config.toml
train_examples = 184686
lr_schedule = "cosine"
weight_decay = 0.2
Rows from block 4 of a small multi-label audio tagger, named by matrix and row number. Rows with one number belong to one channel. Each number is 500 + 25 x the weight over its row's rms, rounded and kept within 0 to 999. All counts start at 0. Numbers have three digits each.
After each channel's rows are labels from the 100 clips, of 14976, where the channel reaches its highest value: "strongest on" is what is common among them. Only what is clearly more common there than usual is listed. The data: single notes of musical instruments (NSynth). In brackets: how many of the 100.
# convs0: first width-9 conv (model.blocks.4.convs.0.weight, 96x96x9, each kernel summed), inputs 0-95
# convs1: second width-9 conv (model.blocks.4.convs.1.weight, 96x96x9, transposed, each kernel summed), outputs 0-95

convs0.26:490519500505497494441499450510487496500510489515466488462542499500479525495497484531503495472508512525544466510463493483535518493463556519471497479541501492479521504483469489520474485501474518423503500516473492494513458497480487478481487511468491478519469506519447515469537468487534447527
convs1.26:490499472459481521536516488503499504482524491480471521517512424480497540540489520505546499556498518533523480477523483509488507538533515521548489527472507505497546489503477516491464487499524509529519490488506478519499507560476504493506518563498501447503524474488509485538477488524492524535
strongest on: octave 1 (75); pitch class: A# (49); pitch class E (48); note: E1 (48)

convs0.58:519469516456519514514499504534481503525525470454468456494474479521499486513478516476463495496487523495504481510505510501456432488479467494479492535511446469510517497480487484506470489494511511502461495498452503475499518487478528493498483525505521531475471437483522548478534536472479447489
convs1.58:491505469519496484468527479508484470509492468450503534481510562458497510536504475513517454510489506514484505510503522458453526505502484475486440503477488521473488520532502528511472458478497516464477448490538465496508465508504464473504535458497480465484476471508480522496462520513500526523
strongest on: bass (67); synthetic (63); guitar (32)

convs0.75:513501550478517527495491513496505495461497513522582528531512471521506512474486522535499556500478513517459509449533513460472493513470507519477517486481497520496491501506485492463518492506503551539499515464501441501526466551547499514490488509539495512531477516481475537487516486483490506504
convs1.75:543506506481431448537513497529500533542501504493474514501478514511542535509542523515537500504484547470508500543531479527526505495527452512524544513495485483509500535515528502515534468500503483465551497498510496481531495529463483501521542524520492500491507499492514518483517489458524508545
strongest on: octave 1 (90); pitch class D# (58); note: D#1 (55); instrument family: bass (47)

convs0.32:476536522510477500505498493488506498464497530499460502512507508516482499487448509519552451511504485489494537525430489460530484509487528463478491504499505520512478504460486535495518451496455494481458507475505493510479507475544541497502513527502512527512454514472529541452465475464505527488
convs1.32:514484450452476511498493543505490486496514493473469467506506479485519537476512454521466493482470469483480514476496470508496503482518533502527522504515508490474501497469460513507493485470498464508466444524463526495501454517461465520491491522528473548506463452482511480522483513543515441505
strongest on: octave 0 (40); octave 1 (29); pitch class A# (26)

convs0.23:457505505503507509525520507518514496503503539520443495531528495499475531480458492506473498500458478520503507510495508474523514506553518479467459524535485508518539502523473497476495466504495477480515505482522477482487515468517509513536458538531485502558430487483514503519525513540567492483
convs1.23:544469445466486476520487504499509532529509521507494509452440451505504514510503510489506473500491471518523496480502515504493511529442484532551538483464498499495482501509492497547476486535531552498491490518473470482510467500460457477468522539523527497487479473507502526477473485486485522526
strongest on: octave 1 (84); pitch class D# (70); note: D#1 (66)

convs0.17:490440465466498499490536461473462483510522463489507521509458479508480473538487470498490485498502496526480521523469504500493461458506477447532524488526436496510471486495456479499481492539477513469527487508454491499495496464482478500470465502493469502448483488488523486464499483498475505462
convs1.17:533506494504467538482509506481505495470509512510502470467479513485479521480499494485448521498481529460491519461471494496531539520462522513556439483524455470481501542493517503481505484431468517503492485446502505515504482499489512498457481446475485487489477503531495511527479487503458491468
strongest on: bass (47); octave 0 (39); pitch class C# (31)

convs0.90:530456484477516504484496504511475465468506441495503507468476492514484508479478488461490517498484518498498484505513516510501471505492526452487522472573450506518471492480510463462506495466489496471497500507479514498442496554453508460481519452507487505466498449473472527469509492489475500472
convs1.90:463508481502521536536513498484481503497516519517498508508468519484484456541513490500562477503481468463479481487463483491468479477518460509480455523507513473473496477497460521484518469518483506513530512498510532436504483462492479430462465509472477516463469502509488504493517494497499476446
strongest on: octave 2 (63); pitch class C (57); bass (47); note: C2 (43)

convs0.55:464520514482534485463511469497472481468493518481501537518521481517488520486536508537462525463475509521463479506518475560469468493479540518474493470542532496495500527518477479547474482491481504481546477518496490461475508495523480472524524512510512493494457452454527472465513506508502471514
convs1.55:506482491544489479510531514518454537478555512526477498493469478470505509524485538496477469507491456493501521515465505444527530489496472476539507526462508480488497490498522530476547437523486513482502496500508495528521508502451497511505528509539494464521550505502459495535510490456509515526
strongest on: pitch class C (63); octave 1 (62); note: C1 (57); octave 0 (30)

convs0.24:493424492478503488509497494480514479497474472458522510462448519519454511510497532450504476497503503498463505490462543482475468491525499454515479466521421489472482523487514486478462485500481503462468459484491504492519488493490512462489506513504489511456478522485491517497528488478502530472
convs1.24:472470520537536447475478491479491478523499488518488503487527512469538504523463447518505498497470471496505469507524493514508492484467443517482477528477527519556493542507490491500503520453463499514470492456478509450502496474481477507463502469465474493521489478510509546476444496501488484495
strongest on: synthetic (65); bass (57); octave 1 (41)

convs0.67:502474520473494472504517485497479503481497481505503498489476447519469499505448494485500457491478467514440463527486514498484454523495521458503489479518449497523471462483505490463490512450495457461496444477479492479488503531482533468494451487512502492497466497490473524501565486514489507484
convs1.67:484535488478546480481523490484522473536526505501539478512519489474509521519533493472510496498475477513512545493520463497502475477493431519523497524530467514479466528456493517508524551531445495478509491482507508486481460471453484478469500504489545465499523498471515545501525508459498503523
strongest on: octave 1 (62); pitch class B (32); pitch class: D# (26)

convs0.68:491502489503460489482488516479506513494516557547464518501490446475476545496517476541525523498475457460505500539511458526493479535463538497514474507494483498504443550512507518496547495470520478494465456485539536502504495491512493483535474511493502517497465535501476512491479492525501506534
convs1.68:524505467493528511492509511485492530481475492502537476478465496542508560496498503485515528542513489578491483506514498503481500499543566502504534506490525497499537510488497505514475479489487495513484517514499443473535526528553516531508501471504498481520467503462485512498502544564536480501
strongest on: guitar (51); octave 3 (50); bass (48)

convs0.44:488499533505494460494514527516505513511505482512501505499531514465501472487486505447556482515480509506512467517561509515499519486527481491481458504428569477501479516444469511478492488489485477445511508525496511477481501514501479548504525447484488548491523489531518479481489484468495512501
convs1.44:544531489511504524528487505502534475506510490478502539516490472519523496489505529574496485468523540502466466515510458487526509482504493510534514484503503501503536444530526510557515488507526516535515486521489441544534497514509502535490535576483518482523503530514504484498476495512514505500
strongest on: octave 1 (87); pitch class E (61); note: E1 (56); pitch class A# (31)

convs0.61:497509460504510505481501466480518485461527482522501526487512545491504487476543498473512552485504473516487496482477519503520517499485520458495510458419466534495515465516512519473511483529499525492541481516510463544543491501473536506515477508492500444473483485486513467481490549525494523536
convs1.61:467499533531431466505543508540505524504502533543454475513517485476480537521514544504472457489478517491551448488470466538530500520515527518528525505474472468509507522497529508527530486504511487493496484500520511495513511495503473525550525519510508494529507478501492533504515468508515530540
strongest on: pitch class B (48); octave 0 (43); note: B0 (39); pitch class C (27)

convs0.80:491516494464501523513436509469474484505501537570505484513513516488489534528498501487506481503503480495534470500462475464549499522496503464454525494510496513487513480498455514503470501498454497502481486505487511479539482510492520522508492508457534486539500545508519528470453511439515499446
convs1.80:507481480459495516500528499479526484513486516481505540499521512481508499508541540492504519497523495537513513508501495487415512466512569511519500491494497487497516565520512486476491465499555464505500490504520481482494445497479485473514515463525489501473470465499506552527458457493508490471
strongest on: bass (78); synthetic (74)

convs0.11:487474504479511494467523468494514473498529533488538493462466519493475530518498490540534497480486527481485478516515499558519495500472498533518473523527450484503500546489505459489484551508464483470462492502476506467473539449471486472483505445499503500509466496496459494456515490466479475515
convs1.11:532553484513539499509490494548499501510444488535489508511555523501497477522452520489506478539548508520488517479478515450539474475557491463498517499528474506498507487518471504472522485503520495542520508504494527504509476516512495499510516547519507499496543526477547476550518518489503460491
strongest on: octave 1 (83); pitch class E (34); pitch class: A# (33); note: E1 (32)

convs0.33:478428500465495513521520521532487524537515480445431487517512508521486475516467508497499481520503486478496489523497501489495501505511478505482522516508451492502433494477498519493447488498473467472490503504480512491504494455469499482507493450495470494460419494490522474499501483515472487479
convs1.33:556544458492521490472467465474469480471519495483507498461475475481478537462484506504467500484465452490492519482501513484510496481485553492526441497511460516504521489494472463505519504492520510522466451453477466462488479518517509473491498476514503481496458450482486485470520506481502492502
strongest on: pitch class D (51); note: D2 (36); pitch class: A (35); octave 0 (30)

convs0.2:478463515532490492483494507440482494535509474498538480497488483510494483540486491533496475481497435544546545451475554493516472495565516470510497500533474484506520505482491554472530509498492495503464477488523499501493487497529507509494498498519506486504435471509470531510516523480489500478
convs1.2:471493490481498519510502513525513514475492510513517476472487471455479520526528511496494560460514541506515523550562503520519518511445517513529530463489494519484518536484525499494451466475498481516493465494490483546504471477490565489503508491498465504523448488518483503453492485532492484491
strongest on: electronic (64); guitar (38)

convs0.65:452446484484549549535493494488487485481518441519514499468502488528494530502487485495469519484463478464481540490501527525487502471533509490513474460529486510516456513486513494492529495509469489467465496478467486481472535528467492496481484459497494497453433512483502486516513487514475488468
convs1.65:573512497474475408483488477527458525528528508574501504512480503468486491515456507495526478515512476469518531467505500498519497504438529509529496500470503524516488513510466502504514473493517479493522492479507511505497472499503514500499514525478529470504489525468485457510483487503505481553
strongest on: guitar (45); pitch class A (29)

convs0.47:470454482529472478542492493490445468491532522504518511475435481493470500506491476485505462494489457507467439515522510494529474504510518499505458500498463511538507517495524478488500531489547495464493528514480511491512510545489517473460503518507506483506479450516471469498534499544476529513
convs1.47:528503502484535516483556494481588506487479508516500460547512498520517469481494501484484501491516510516500506472441491530499487535521489508511554522513496496512489494489532505509476503511434469528464476526492468514478484476506467515528473486518519474495519548495511485486481478526476461456
strongest on: octave 1 (60); pitch class B (36)

convs0.18:503497475487492517452494488482499477481533494543496460496502499491472563498462453503505481496462485494543554506515469473526491498457484469531496499481472492455495484495465500465513467467497464476511478498485532454516504513523502480510497476478502483514501472503507496481572521508518450464
convs1.18:458520513486531485534502485551479504510472520535506476480536493513495500528526493497513507519519504488518514509523535480426497514526544500534475475504478499514498509468492522539483530522523488444518510549515529528464476494463498500465521536492532509481517558450476493500495491512516502540
strongest on: guitar (69)

convs0.21:522478504492527544545514527499474520565560497507508498481520487498493477488472480482479536502511513500519503470525547486478505471502439496550491495531483470475492510528523522488507514511481528529519514537493490473537491512477505549497534487465450507474528478523460545523494498484481510504
convs1.21:537516526487494479488493474492513528555474506500513521535513518500431492525522515489508473509499495507471486539514519497497504516494504446440503499489502545491507538532488479508493515552504497473505518481514509510515513481511517456502458491497566497496544501562477526525469487501515489557
strongest on: bass (91); synthetic (86)

convs0.51:499479488514535476511489514487474502534531488491509511492505488535490537511496460479535481474507481479452472509503515480503469505511522404523495484550447467509456497518480512444452496508492494478523497491482508466521520464470508468482513485474469516496458494508491483489503458499461497497
convs1.51:514467526522476535475512518503513462479485521452490483507491509457502430469458516473457525487465497526506524491509481511501482467480492465492496522528468517469496541506514448526519517476534472502535519487514495480461480466508490509467473478556492515486561512512489494498483503474509484527
strongest on: octave 2 (57); pitch class C (48); note: C2 (38); pitch class: C# (37)

convs0.31:503521497527499533496475516508527479491491518516498488530490463486528451461556513512472490537548479488528490505500502512479526506521491562501507522453547521517515481503505517507467487519510492514470528523500489541512504493523512514486512460508508523560585479518502483534494498507478523545
convs1.31:464513499532523509516526514551490491510501473474503490540511520516560522497515522496520535529492506529502494516507442526515505549519497520524541509525499501512496473550530475522508498509496525514477504512554518524547505513527524527532553520487558516514537508533490526494471513509543506485
strongest on: synthetic (84); bass (83)

convs0.9:466480485469502498514496538511483506499525509525487482478460479507496501539466483441552485489541488459480508498489477490506466501511528435518517498540514536504489531466511492542478491518495521480499488501485526480477521519497487464570491451527490465489512476512525474480490448504497530485
convs1.9:531449497511483489515544514475527513473511501478522503509472546503473472457437465526444507469478506523519515503506521507504498506490505507506455486518532486485546514491515500520519509462498464445499500490534486503494489472485522507456460518501519560477477517538496478492496510488492458458
strongest on: organ (50); pitch class D (47); octave 2 (47); note: D2 (31)

convs0.73:549530486527512517478507487509537496529463548509521574537456528523482502500501528529475528512483534498468528515505509493478541478506492497540497525481533506490524487505477490492533487505544527500478536470526482527455447480516488531528514503512489504479526509510494499530536500478535535511
convs1.73:476520512466530479515510547510490533470523483541545526502496464521520541512554529548548493520501521473514472515491518520505509528487518518487519476505522473518490542520499527533516531482500558514497547490512471504561499515475480529509518532459520513511501495473464477476492507514493521517
strongest on: guitar (46); octave 0 (36); pitch class A# (32); pitch class: A (26)

convs0.86:480508489456441507505484485474499470496494507472480481499532509510519502466465496512484519521489489445515498508470506518537544505501512489446496493448486489478505480482531507460489544490456449497501512514470531477541498546475547489463508461495519493484486454510515453505464484505519492489
convs1.86:505491522478550537515516504493491453496467488452506528505508509517519475544517495466535495472519478509498478502495482507468479466509511518487502499519529535519490513451471493495475450534541469500458499513528444508518523487498428486500514489498506525544549534526513514488470521472510509516
strongest on: octave 3 (46)

convs0.22:510502522505470502525550540527497498518563522489513492523524459496459561504475499497515512510478468508494454484509557465517516486525515485542496502533463436493484555476504474457493476499530517490478488495489518464518545483524482493499488513476508528541503495509463497518497488509486500483
convs1.22:519471501518519487469446447513512510522488479501463490496457539493483515524508491497507510486514515440530514492492500484491519507517477469482479514466481519489516521514479517533487479486514518493509477476477452465523526503474476469495460465479484491470540566467490508442506532528538511538
strongest on: bass (77); octave 3 (50)

convs0.50:507458473496534511472484487498455469490512473502490496462463549523504524560456471465490488492496508508506457505483540493478450531495517447512495519491475525496516482491487478455454509514464486483543492518507506502480503456496490491497544519460485480543483503526512496461490515511481461513
convs1.50:465473491530489465514531496519512478463458494516478516504551499440475480484517521527484501502480527504519448466546497500510499500534502516532527439512507450497481516530538507519524482511508542518556516489493534505518473540492476486495499518536488483485531503481551519503472509487511511491
strongest on: octave 1 (86); pitch class D# (42); note: D#1 (42); note: B1 (25)

convs0.93:492529472526496539548496511525488480512473529508531518536528464498518487494549516502523506527517540503535503479512501503507559544436522549466521507489544497495534509487517501514521495485515500479492514487531467507527487433516490512524512543482505471508547543515480509490518517492523491515
convs1.93:479519509496500486490485504496534544495487500543499502521503483511529500527509503556460491530543543489474521522476517504512493517540529481501497493519482525553507501538529462554487529526526524544492483507525494533555506543493499533518510528497463508527516491477549510541481519508540524504
strongest on: synthetic (68); bass (61); octave 0 (52); note: A#0 (31)

convs0.34:493452534482531471478505455483475457465511484500485514457448495500473562476510501499519507506462515499474507479531491495495465500473495532483472456545471490473466513474497482491487490462505521493491464523492505471438467526472511477448496490486523519501491453475507477500523511507483508490
convs1.34:515469470482515456471498523492479521479513491507490480549516496507552478526519461516553481534492470481499510533448493465518513521529518473531526520501495520521479475485461478443502506498478471503479529490486509472484501500509459510502522463471487482485518512477454486517530478543534467458
strongest on: octave 2 (63); pitch class C# (58); note: C#2 (51)

convs0.36:536491519459560492525537526500482534476492525450522496480491503544488538525522526514541501502542490473452501516498528556480482494516444485487507481488528498533449520498502494532478512531521524496456469498476536523499523474499508497515502520498496525520523507453513498513515545492498505515
convs1.36:501452505505487467469506535492501485486491503475485500548531483472503532493477518522473468464468533481511514517511475475539497501481494497487496508483511526488515507488532498483551540489499485523485532515529474497457515522507477472518532486504516473476576504473473422505540450494502528504
strongest on: guitar (56)

convs0.54:517492498508522479465505457485492514529486505499520522465511501530447507496508464531513490510481477552500552468497502456508507495468461543504430442487496480481477502484496509463499506527527494515492516504493506501502453527482512504465515515470505544500519490513467520524553505459535484534
convs1.54:470473539497487475505521522575506521520491493516507504538499478470478485506539540491545502502490497472499468536498475520498499521516480490510578531477497499512540498517484483506524496504486513461476473551547490542551527496494499495504539514483476445513533483520512500476495507496503537513
strongest on: pitch class C (77); octave 1 (69); note: C1 (54); bass (46)

convs0.29:479499499514483486497519485499468526497503486436517503508495442515494498544500483510527551482490486500562523511521508483514499515500522450484505475560507505508504502508458500531480440511527480486477505507492482510455514513514528516500496562475480511476433481517526521494452480521479499478
convs1.29:515471482481486534481464507488541519437496534426504466485479517488490531543516494472473510547500495457538522497520513499539501504512530507508496519513504533483523475481535485496462468489474497510496483546500495458541478510488486517511475453474485497492478461515479533508481501507517461473
strongest on: electronic (63); octave 4 (41)

convs0.16:503489511473517527468489494480523473472510508476475498500459511487530444441473502513520507453503503528472440523509491478510468529437490510478510517529430505481489510443522469499497516545473480497519487522500474534495500514471477523467520489516515505485538481517519467497515484502490474495
convs1.16:507491488511492497511518477488480493494510482464536524482523522486515508611511454471481518516525517522505485476509543511470511483507502454470470487516512512546488499459467496490472500492500490538481543510507494495536504499521534488541515459463471484508552517518508465496471499488525477499
strongest on: bass (85); synthetic (61)

convs0.28:497443491498501536519481514526522480518526515527516501473463484471509468475487509522492442506488514479481534514540515470473509539531539535474516528452498513497505536498517497523475502487422493495479475487510479476485510456472496450479496504520496481535470508480539479495507485482484546484
convs1.28:524520489492558516524495521487491534480502481500517483518528483535520554531518478506509490510496470525506521524470498513552497520514468502504493462510498491528480528510493518477500513535549446517505520525511516488525483507511487541522533467583554531498509466492499518506496527530537470490
strongest on: octave 0 (56); pitch class A (49); note: A0 (35); organ (32)

convs0.3:511498511506493504502493497487503534541482501503487534512471483512500468486499504495485461492512481509445513513487520451488476502533457518527515512498485471494472461479479515461503494517484472497516474456512515495413466457464465500445530478496470495448483498503501519505494494468460550475
convs1.3:505508504481502533489460489466499479476534492494511501505448487494537526504496492521465487517446516477501486546485497485492484460500508498513499506528495464523477525531477496479466494478530496528491488431458509472551467529528525507530542455481496521492465481465505504467474523511552470486
strongest on: bass (58); octave 0 (57); pitch class A# (38); note: A#0 (30)

convs0.13:503509509475552503467535510517521516552522506485485498482548480574491491464485492461500499491536510515449511502511541463509528483495492497539553504516512487468513526521489489503487479546481482502481505485443506543517511478477510498492479517499490489535540461497511486473539475501460491520
convs1.13:526460532498494502533487506519550490510451492477507478506507491467501531483468487521504481471495504483507500521508526518504492483512479493467487511510547530453460476560502485490530515496516540492460503489498459487523522523468526474526532472531532494513536493561445545531489518489510522522
strongest on: synthetic (93); bass (86); octave 6 (29)