{
  "arch": "jasper",
  "model": "multi-label audio tagger",
  "dataset": "single notes of musical instruments (NSynth)",
  "train_examples": 184686,
  "time_shift_ms": 50,
  "n_mels": 64,
  "hop_length": 160,
  "input": "log_mel",
  "spec_augment": true,
  "win_length": 400,
  "norm": "batchnorm",
  "hidden_act": "elu",
  "channel_attention": "eca",
  "depths": [2, 4, 2],
  "kernel_size": 9,
  "stem": "single",
  "widths": [96, 96, 96],
  "num_labels": 36,
  "mixing": "mixup",
  "init": "kaiming_normal",
  "residual_init": "none",
  "optimizer": "soap",
  "beta2": 0.99,
  "learning_rate": 0.0044,
  "beta1": 0.95,
  "shampoo_beta": 0.99,
  "eps": 1e-08,
  "precondition_frequency": 25,
  "max_precond_dim": 1536,
  "merge_dims": false,
  "one_sided": false,
  "adamw_lr_other_params": 0.0013,
  "max_steps": 2800,
  "batch_size": 64,
  "epochs": 1.0,
  "lr_schedule": "cosine",
  "final_lr_fraction": 0.1,
  "warmup_steps": 50,
  "weight_decay": 0.2,
  "adamw_weight_decay_other_params": 0
}
Rows from block 2 of a small multi-label audio tagger, named by matrix and row number. Rows with one number belong to one channel. Each number is 500 + 50 x the weight over its row's rms, rounded and kept within 0 to 999. All counts start at 0. Numbers have three digits each. After the name is the row's rms in percent of the matrix's.
After each channel's rows are labels from the 100 clips, of 14976, where the channel reaches its highest value: "loudest band" is the band of the loudest frequency at the time of the peak. Only what is clearly more common there than usual is listed. The data: single notes of musical instruments (NSynth). In brackets: how many of the 100.
# convs0: first width-9 conv, stride 2 (model.blocks.2.convs.0.weight, 96x96x9, each kernel summed), inputs 0-47
# convs1: second width-9 conv (model.blocks.2.convs.1.weight, 96x96x9, transposed, each kernel summed), outputs 0-47

convs0.68 106:401457471496467426507507448526505500494548467504526528456531393521512511495462488549549522475511479561415507483454512525584402511583474478462507
convs1.68 094:438514536582505496492512444523456439558522426555605497659571515545474553503503553571495498530552559476531445507531576517526490441592528464487452
loudest band: 1000 to 2000 Hz (55)

convs0.16 119:484491501537509537413555489451568443428483434465565599469518495464426418508433558490609575582551489514542405486521516561517506510461489498435399
convs1.16 101:491505541457431488375513534598548484498576584524544468491479522436482521583400420481445392474502454598507485484521494504461526485480518493508381
loudest band: 1000 to 2000 Hz (48)

convs0.71 095:530460517520393509511591455509485503536426540493460524556572491466603448433414589471441563542545440502584498426480442461473543509439531509538476
convs1.71 086:491584448493512529471551562530364508444502505459418552528461350454591478542504477498505427530474486441438519503485427517566505482485500520471491
loudest band: 500 to 1000 Hz (30)

convs0.22 103:435522459473543537549447514475456508530504501439438500604461422469505513524510545513409479480482535495595534553578519553575569496418542486571484
convs1.22 093:504492508453406444407482592527534418436553505489471555487610444487498460603599446493473491474515580461485433519472472515515504578539460476613569
loudest band: 500 to 1000 Hz (34)

convs0.93 093:567490450441484511370498502493530491472460499473532468555524461416514448565465506475598487595504534480526489496438422391462453465491408443464459
convs1.93 102:450470442540509537484513422450471502457460478584540559480495516395550538552453396553519588474458462482472434453475469589466462399430604561403444
loudest band: 4000 to 8000 Hz (38)

convs0.49 097:585468488545507543476536576446453442624486489493439539645441437494566535453470473462499590523534415475544447514507524460507594487509532516529527
convs1.49 084:456456498608490470426548416454498587395529528561495497498493457533560474495503507528472476570547435547467488465585491578481433559512474581518494
loudest band: 250 to 500 Hz (33)

convs0.89 119:521478519543594546538532509527491535548511426452516445458550525464472486557389427582422572577467408488508453532485504474565511499416466447512477
convs1.89 111:471533506546451500518498511557609635589423557498571474522431528547433441504514485396561514460471446501595502460367409520485550491537435477554541
loudest band: 250 to 500 Hz (45)

convs0.51 114:497505464452404486566549558583491467515555590496457536535566542474552533465590493472479541416484532536505481444541500495490525607593514571458587
convs1.51 099:346488512481411430572514480603540438551548520493520446519444454481462587510514385474540446540470410493503437499536481440519520468545504464476544
loudest band: 1000 to 2000 Hz (55); 500 to 1000 Hz (30)

convs0.26 101:464544498440492451503456389487484432481490440452423558486440447514439474424502496497470417528457440514527481566536508615520435413500409563511463
convs1.26 099:511466540493468404449579526495495435484489487562489542582450547471457421522479464490530452545562589407426417482473437474566550545518585493580504
loudest band: 2000 to 4000 Hz (29)

convs0.45 108:426557481539519442515554585428556514477548520575583543547475482468515557511490452613400434481481472583457465478594523475485474591463549505507454
convs1.45 105:490359457460509538462505489623636527541477480412516498559444516550424515504525491461468446481556462499436468458555606528515489428486458439504418
loudest band: 250 to 500 Hz (34)

convs0.10 090:497510605577508526436601559583517512481470587493457496435571438509494424474470492495422390516537572544549422443497518481463537529444578493575450
convs1.10 098:464530428490475552481496607590522596522531566474362560486502443535581514568583501489474531498372516527452530482521530482504537535510526427477530
loudest band: 250 to 500 Hz (57)

convs0.15 104:542456477560444504513588407479510571469543469436515492461488546543512449490529547495546510459474425548576494436436542503577485479506537457559510
convs1.15 115:474456557409487510561476523513519591530486467422463515505513448464533543560663480442508546526464588592498492469552579441406555508543499475557436
loudest band: 250 to 500 Hz (39); 500 to 1000 Hz (30)

convs0.53 117:553522480492521505475483580520429575408529381452471393482459482500510500464428524498560515470559487390496481501473475605615479497443457452490563
convs1.53 097:468583508393451537513448521431515570523514485456495458562414544611478524560426366525446474484561625489502505491426534468535499503517535438510538
loudest band: 250 to 500 Hz (61)

convs0.69 086:506488552462454467526452493510507454429524528477538476539401511542467530525480579636414424526478456433505509477517534511505515458514466442508529
convs1.69 088:530596473488448473550474424522456653484506489519594504452479508519508506628488543551507595482451499555558479526447525507526504512510598568476495
loudest band: 2000 to 4000 Hz (40)

convs0.38 081:516467604505396529442414505515494584488542491518522551552464458468507464537505582460444481471570410452478524439387463435470469443380464575540456
convs1.38 088:537469497449525521515445462444546598536449483530484372536612497376544482480566543485502463487427507484506436419508524480610521524531543500600478
loudest band: 500 to 1000 Hz (33)

convs0.21 108:480503539577460464524554476487501501540528560512496578453468566471423457493513500507351481505559549451530575450456494447480589371488565476462600
convs1.21 111:565484566508432471500521307501511592547476520380470486487482502487549444512562422404486543470493477533495509466576472540516563688418494526534539
loudest band: 250 to 500 Hz (34)

convs0.18 100:531503548545536545542563441491398416604476505538511487468519536510579574487499516499461520572518412528549501421510488488404427552513507632515576
convs1.18 093:466478592515563483503474471509592514556514486415391539521541452509550445572452512458547567477504455499476528450441436400538450580472499469446543
loudest band: 2000 to 4000 Hz (27)

convs0.30 099:526456452521387501418513520482528565521513488383532561538489435449547542489568505483533529559597609536437493415424504458527468476514483483519472
convs1.30 098:492474441406445503494455494450475524468520561511454427413461486468440549545490494550441431504519430557430529455551439541519562444498573520504572
loudest band: 500 to 1000 Hz (86)

convs0.87 091:506530483593538481559461543419423445552526458449498492355537499473526529441409525475447460480501437554559518387442479567534540549428482502571483
convs1.87 091:455396488448403492464449574426513491579499494472559592592561421473531583422472427392450514483483534451504423421527559480378494507553481513533487
loudest band: 250 to 500 Hz (46)

convs0.12 105:517472458471519537490459529456497526439528534604461485478532491499498495515484514482503598542612407415470520512552589527571422469553613465536476
convs1.12 089:485514585608490513498535531557628485550527484416544505499596545478493511633540510547473550468480517533603418552423499476554581513445529452496528
loudest band: 1000 to 2000 Hz (37)

convs0.74 101:536526594438488561592484502510473578582475448602520568482424531506511462467565510535515522495498504406341510414502453502495503509510472503513570
convs1.74 102:520529487444452507440482392494458491438532463492538518519590445370510536456455631548524610527491585542528616519496498479492480413525470461475501
loudest band: 1000 to 2000 Hz (30); 2000 to 4000 Hz (25)

convs0.48 104:521480506464520545465478501582476517451438543431525537494539531486442449501458512536461504497541455466485465506442397540541464468523464537406449
convs1.48 111:568473538438503574601506558427470484601495442446491490459490434485405473447464411499485571569483496491498480564384510488517415472505561515566576
loudest band: 1000 to 2000 Hz (39)

convs0.57 107:557494517477470435485456484492559417490461677465476401399489488485474625511491473475408521460453509510613524464518564583493533423513507458549488
convs1.57 097:420497413585536569578496523622562444529474440488542491499511470507428488495439473398352400506568579498468498499566517498444518544532513508431567
loudest band: 1000 to 2000 Hz (44); 500 to 1000 Hz (41)

convs0.11 101:456506576482496515454470481461515473542467518375545525534626508450488511413485452493559529539510502534488477436451451547495462525534462482538468
convs1.11 090:558469488497457475407544485499505526497526472448508454527515431536435477421461495573521508535534477542557562547471462466387463469595539489508445
loudest band: 2000 to 4000 Hz (69)

convs0.25 089:480598425458531483459459484493425498530554511513465533492411515494471509450531422510463485551435508635585605500489486553505506467534426559514494
convs1.25 090:501486518526453444419522489461427461469397465443533615636527478492412497469514472463519582491543513525492398485464565484532520476550521472465506
loudest band: 1000 to 2000 Hz (30)

convs0.44 111:518439552548443461459584502521478539410561438556546579476482490474457504517487414472434440486493559450540591442409502448528442467537537468452407
convs1.44 093:497474545451492476504450583435566564512451549547477475498449439456573510452470509514436493509507482590526475470540483536506589442501519500538552
loudest band: 2000 to 4000 Hz (29)

convs0.9 091:536538554534550477566431539566480422545486482589517388493541524508518469450527590590481447542457554464592531502467505475484544424579478453491424
convs1.9 093:515541501502522454526565499588514530450529527533508514457445483590472529404508536462449567506489491473522452520525435531452479481497482430427516
loudest band: 4000 to 8000 Hz (27)

convs0.7 099:490569464529508533448491533471499434542507553490468492589543513596443510524481496448490480533389464558447507471492487486528399513588491443491509
convs1.7 107:499509597607536529468479388503485530541459505505498490625509533501573492482608428479511519541598440496495475498406568392482535460502452451529549
loudest band: 250 to 500 Hz (36)

convs0.52 106:510414463513494457465566541474399496482516425621562467500570555565550519412558480432470430517520591486549541515517503524419519440432460529485459
convs1.52 093:559476418534452499458532525571462526443352526478552556495530482452475481452497523522480500537470518506498435539470515522612516525547479428473554
loudest band: 1000 to 2000 Hz (39)

convs0.4 109:449498507568430506595521499558543479533500567435492522492500540401477485539519457511511461516493456457410501436536426364491498394489466418473547
convs1.4 117:594496534509506464632480403449543479504474427472495465389439480567622513421524628500457494517520400465455481532574553410501470416520501468545572
loudest band: 1000 to 2000 Hz (71)

convs0.29 108:481492497430480548540431463476468572554550436598524482536478489611532516396499484494581499536415445443490478482514498504645475466544517525456517
convs1.29 109:514467563532540481515596553610490499565486494531531476499485449453423562454598583499556524459495549465500453480434442447512485409462485420515525
loudest band: 4000 to 8000 Hz (28)

convs0.66 107:449558470427394506475432495469489486490445559454568507386619575486501553509495535496481532452515550538523472480553391515383516542471497561524492
convs1.66 104:569514446422557557472522539427499537597495452459510555547521561417471506465423481577488437405482473521634430504455508503444516525528499425571538
loudest band: 500 to 1000 Hz (38)

convs0.23 113:480469469506560580562594509476452493456511618508503453505445558384543460470535526425411390506474495534583519466516459528501530514538579553511514
convs1.23 111:482531586587541502589522607546595416416361471462562536487496575536561511489503560458513486442600535442467494546510485462526548573603451431505504
loudest band: 500 to 1000 Hz (58)

convs0.77 120:477375480444555542482506518414558563542571551415521444490591460479419561448470576522571460547528537558462539540526509527450405500496463484469551
convs1.77 114:488476505432492513470519394462530453446521515541508543576552510485424482507474420547518543362493570488457507554458601533523500543445567514542432
loudest band: 1000 to 2000 Hz (33)

convs0.70 102:417516537420517604489512481467517446515468515477558547520523479476397495460488459501530572589535562506454547461506435480407472538490480524436460
convs1.70 104:504531522533603514454560491459508492534496504519423438423548431471454483519424523550528454494420414550484432505415471528453481514465548471459474
loudest band: 250 to 500 Hz (41)

convs0.80 106:468496458557469439454373458446474509565528465453515545454481575510495514506500510449439532443464546516506436560547440525513464496502457429515556
convs1.80 101:484504466509423471467473472538538523411471514483458504541490541535458484480480458487474448522506566435502435450494378460531533370538456533477585
loudest band: 1000 to 2000 Hz (42)

convs0.24 098:569473534610450500431570520437484527435550515483424476482458438478498441428603553498524484464472529512572461469511504501430531597356468461525597
convs1.24 101:556579491545415602510499482499459498449503477467457520502497502574568512505449404526537374480512446557482494475602595491484499490484466435415466
loudest band: 500 to 1000 Hz (30)

convs0.88 104:540454448475477408581506513497509435490467451550523559536398509480492448481490495544435555493520454531548506471573438484571422449567501447540508
convs1.88 095:534537475516477448471571490512460471484463483539520501589561468514463478661432480502480490507548493528394454537559482486550449415583497473508424
loudest band: 1000 to 2000 Hz (52)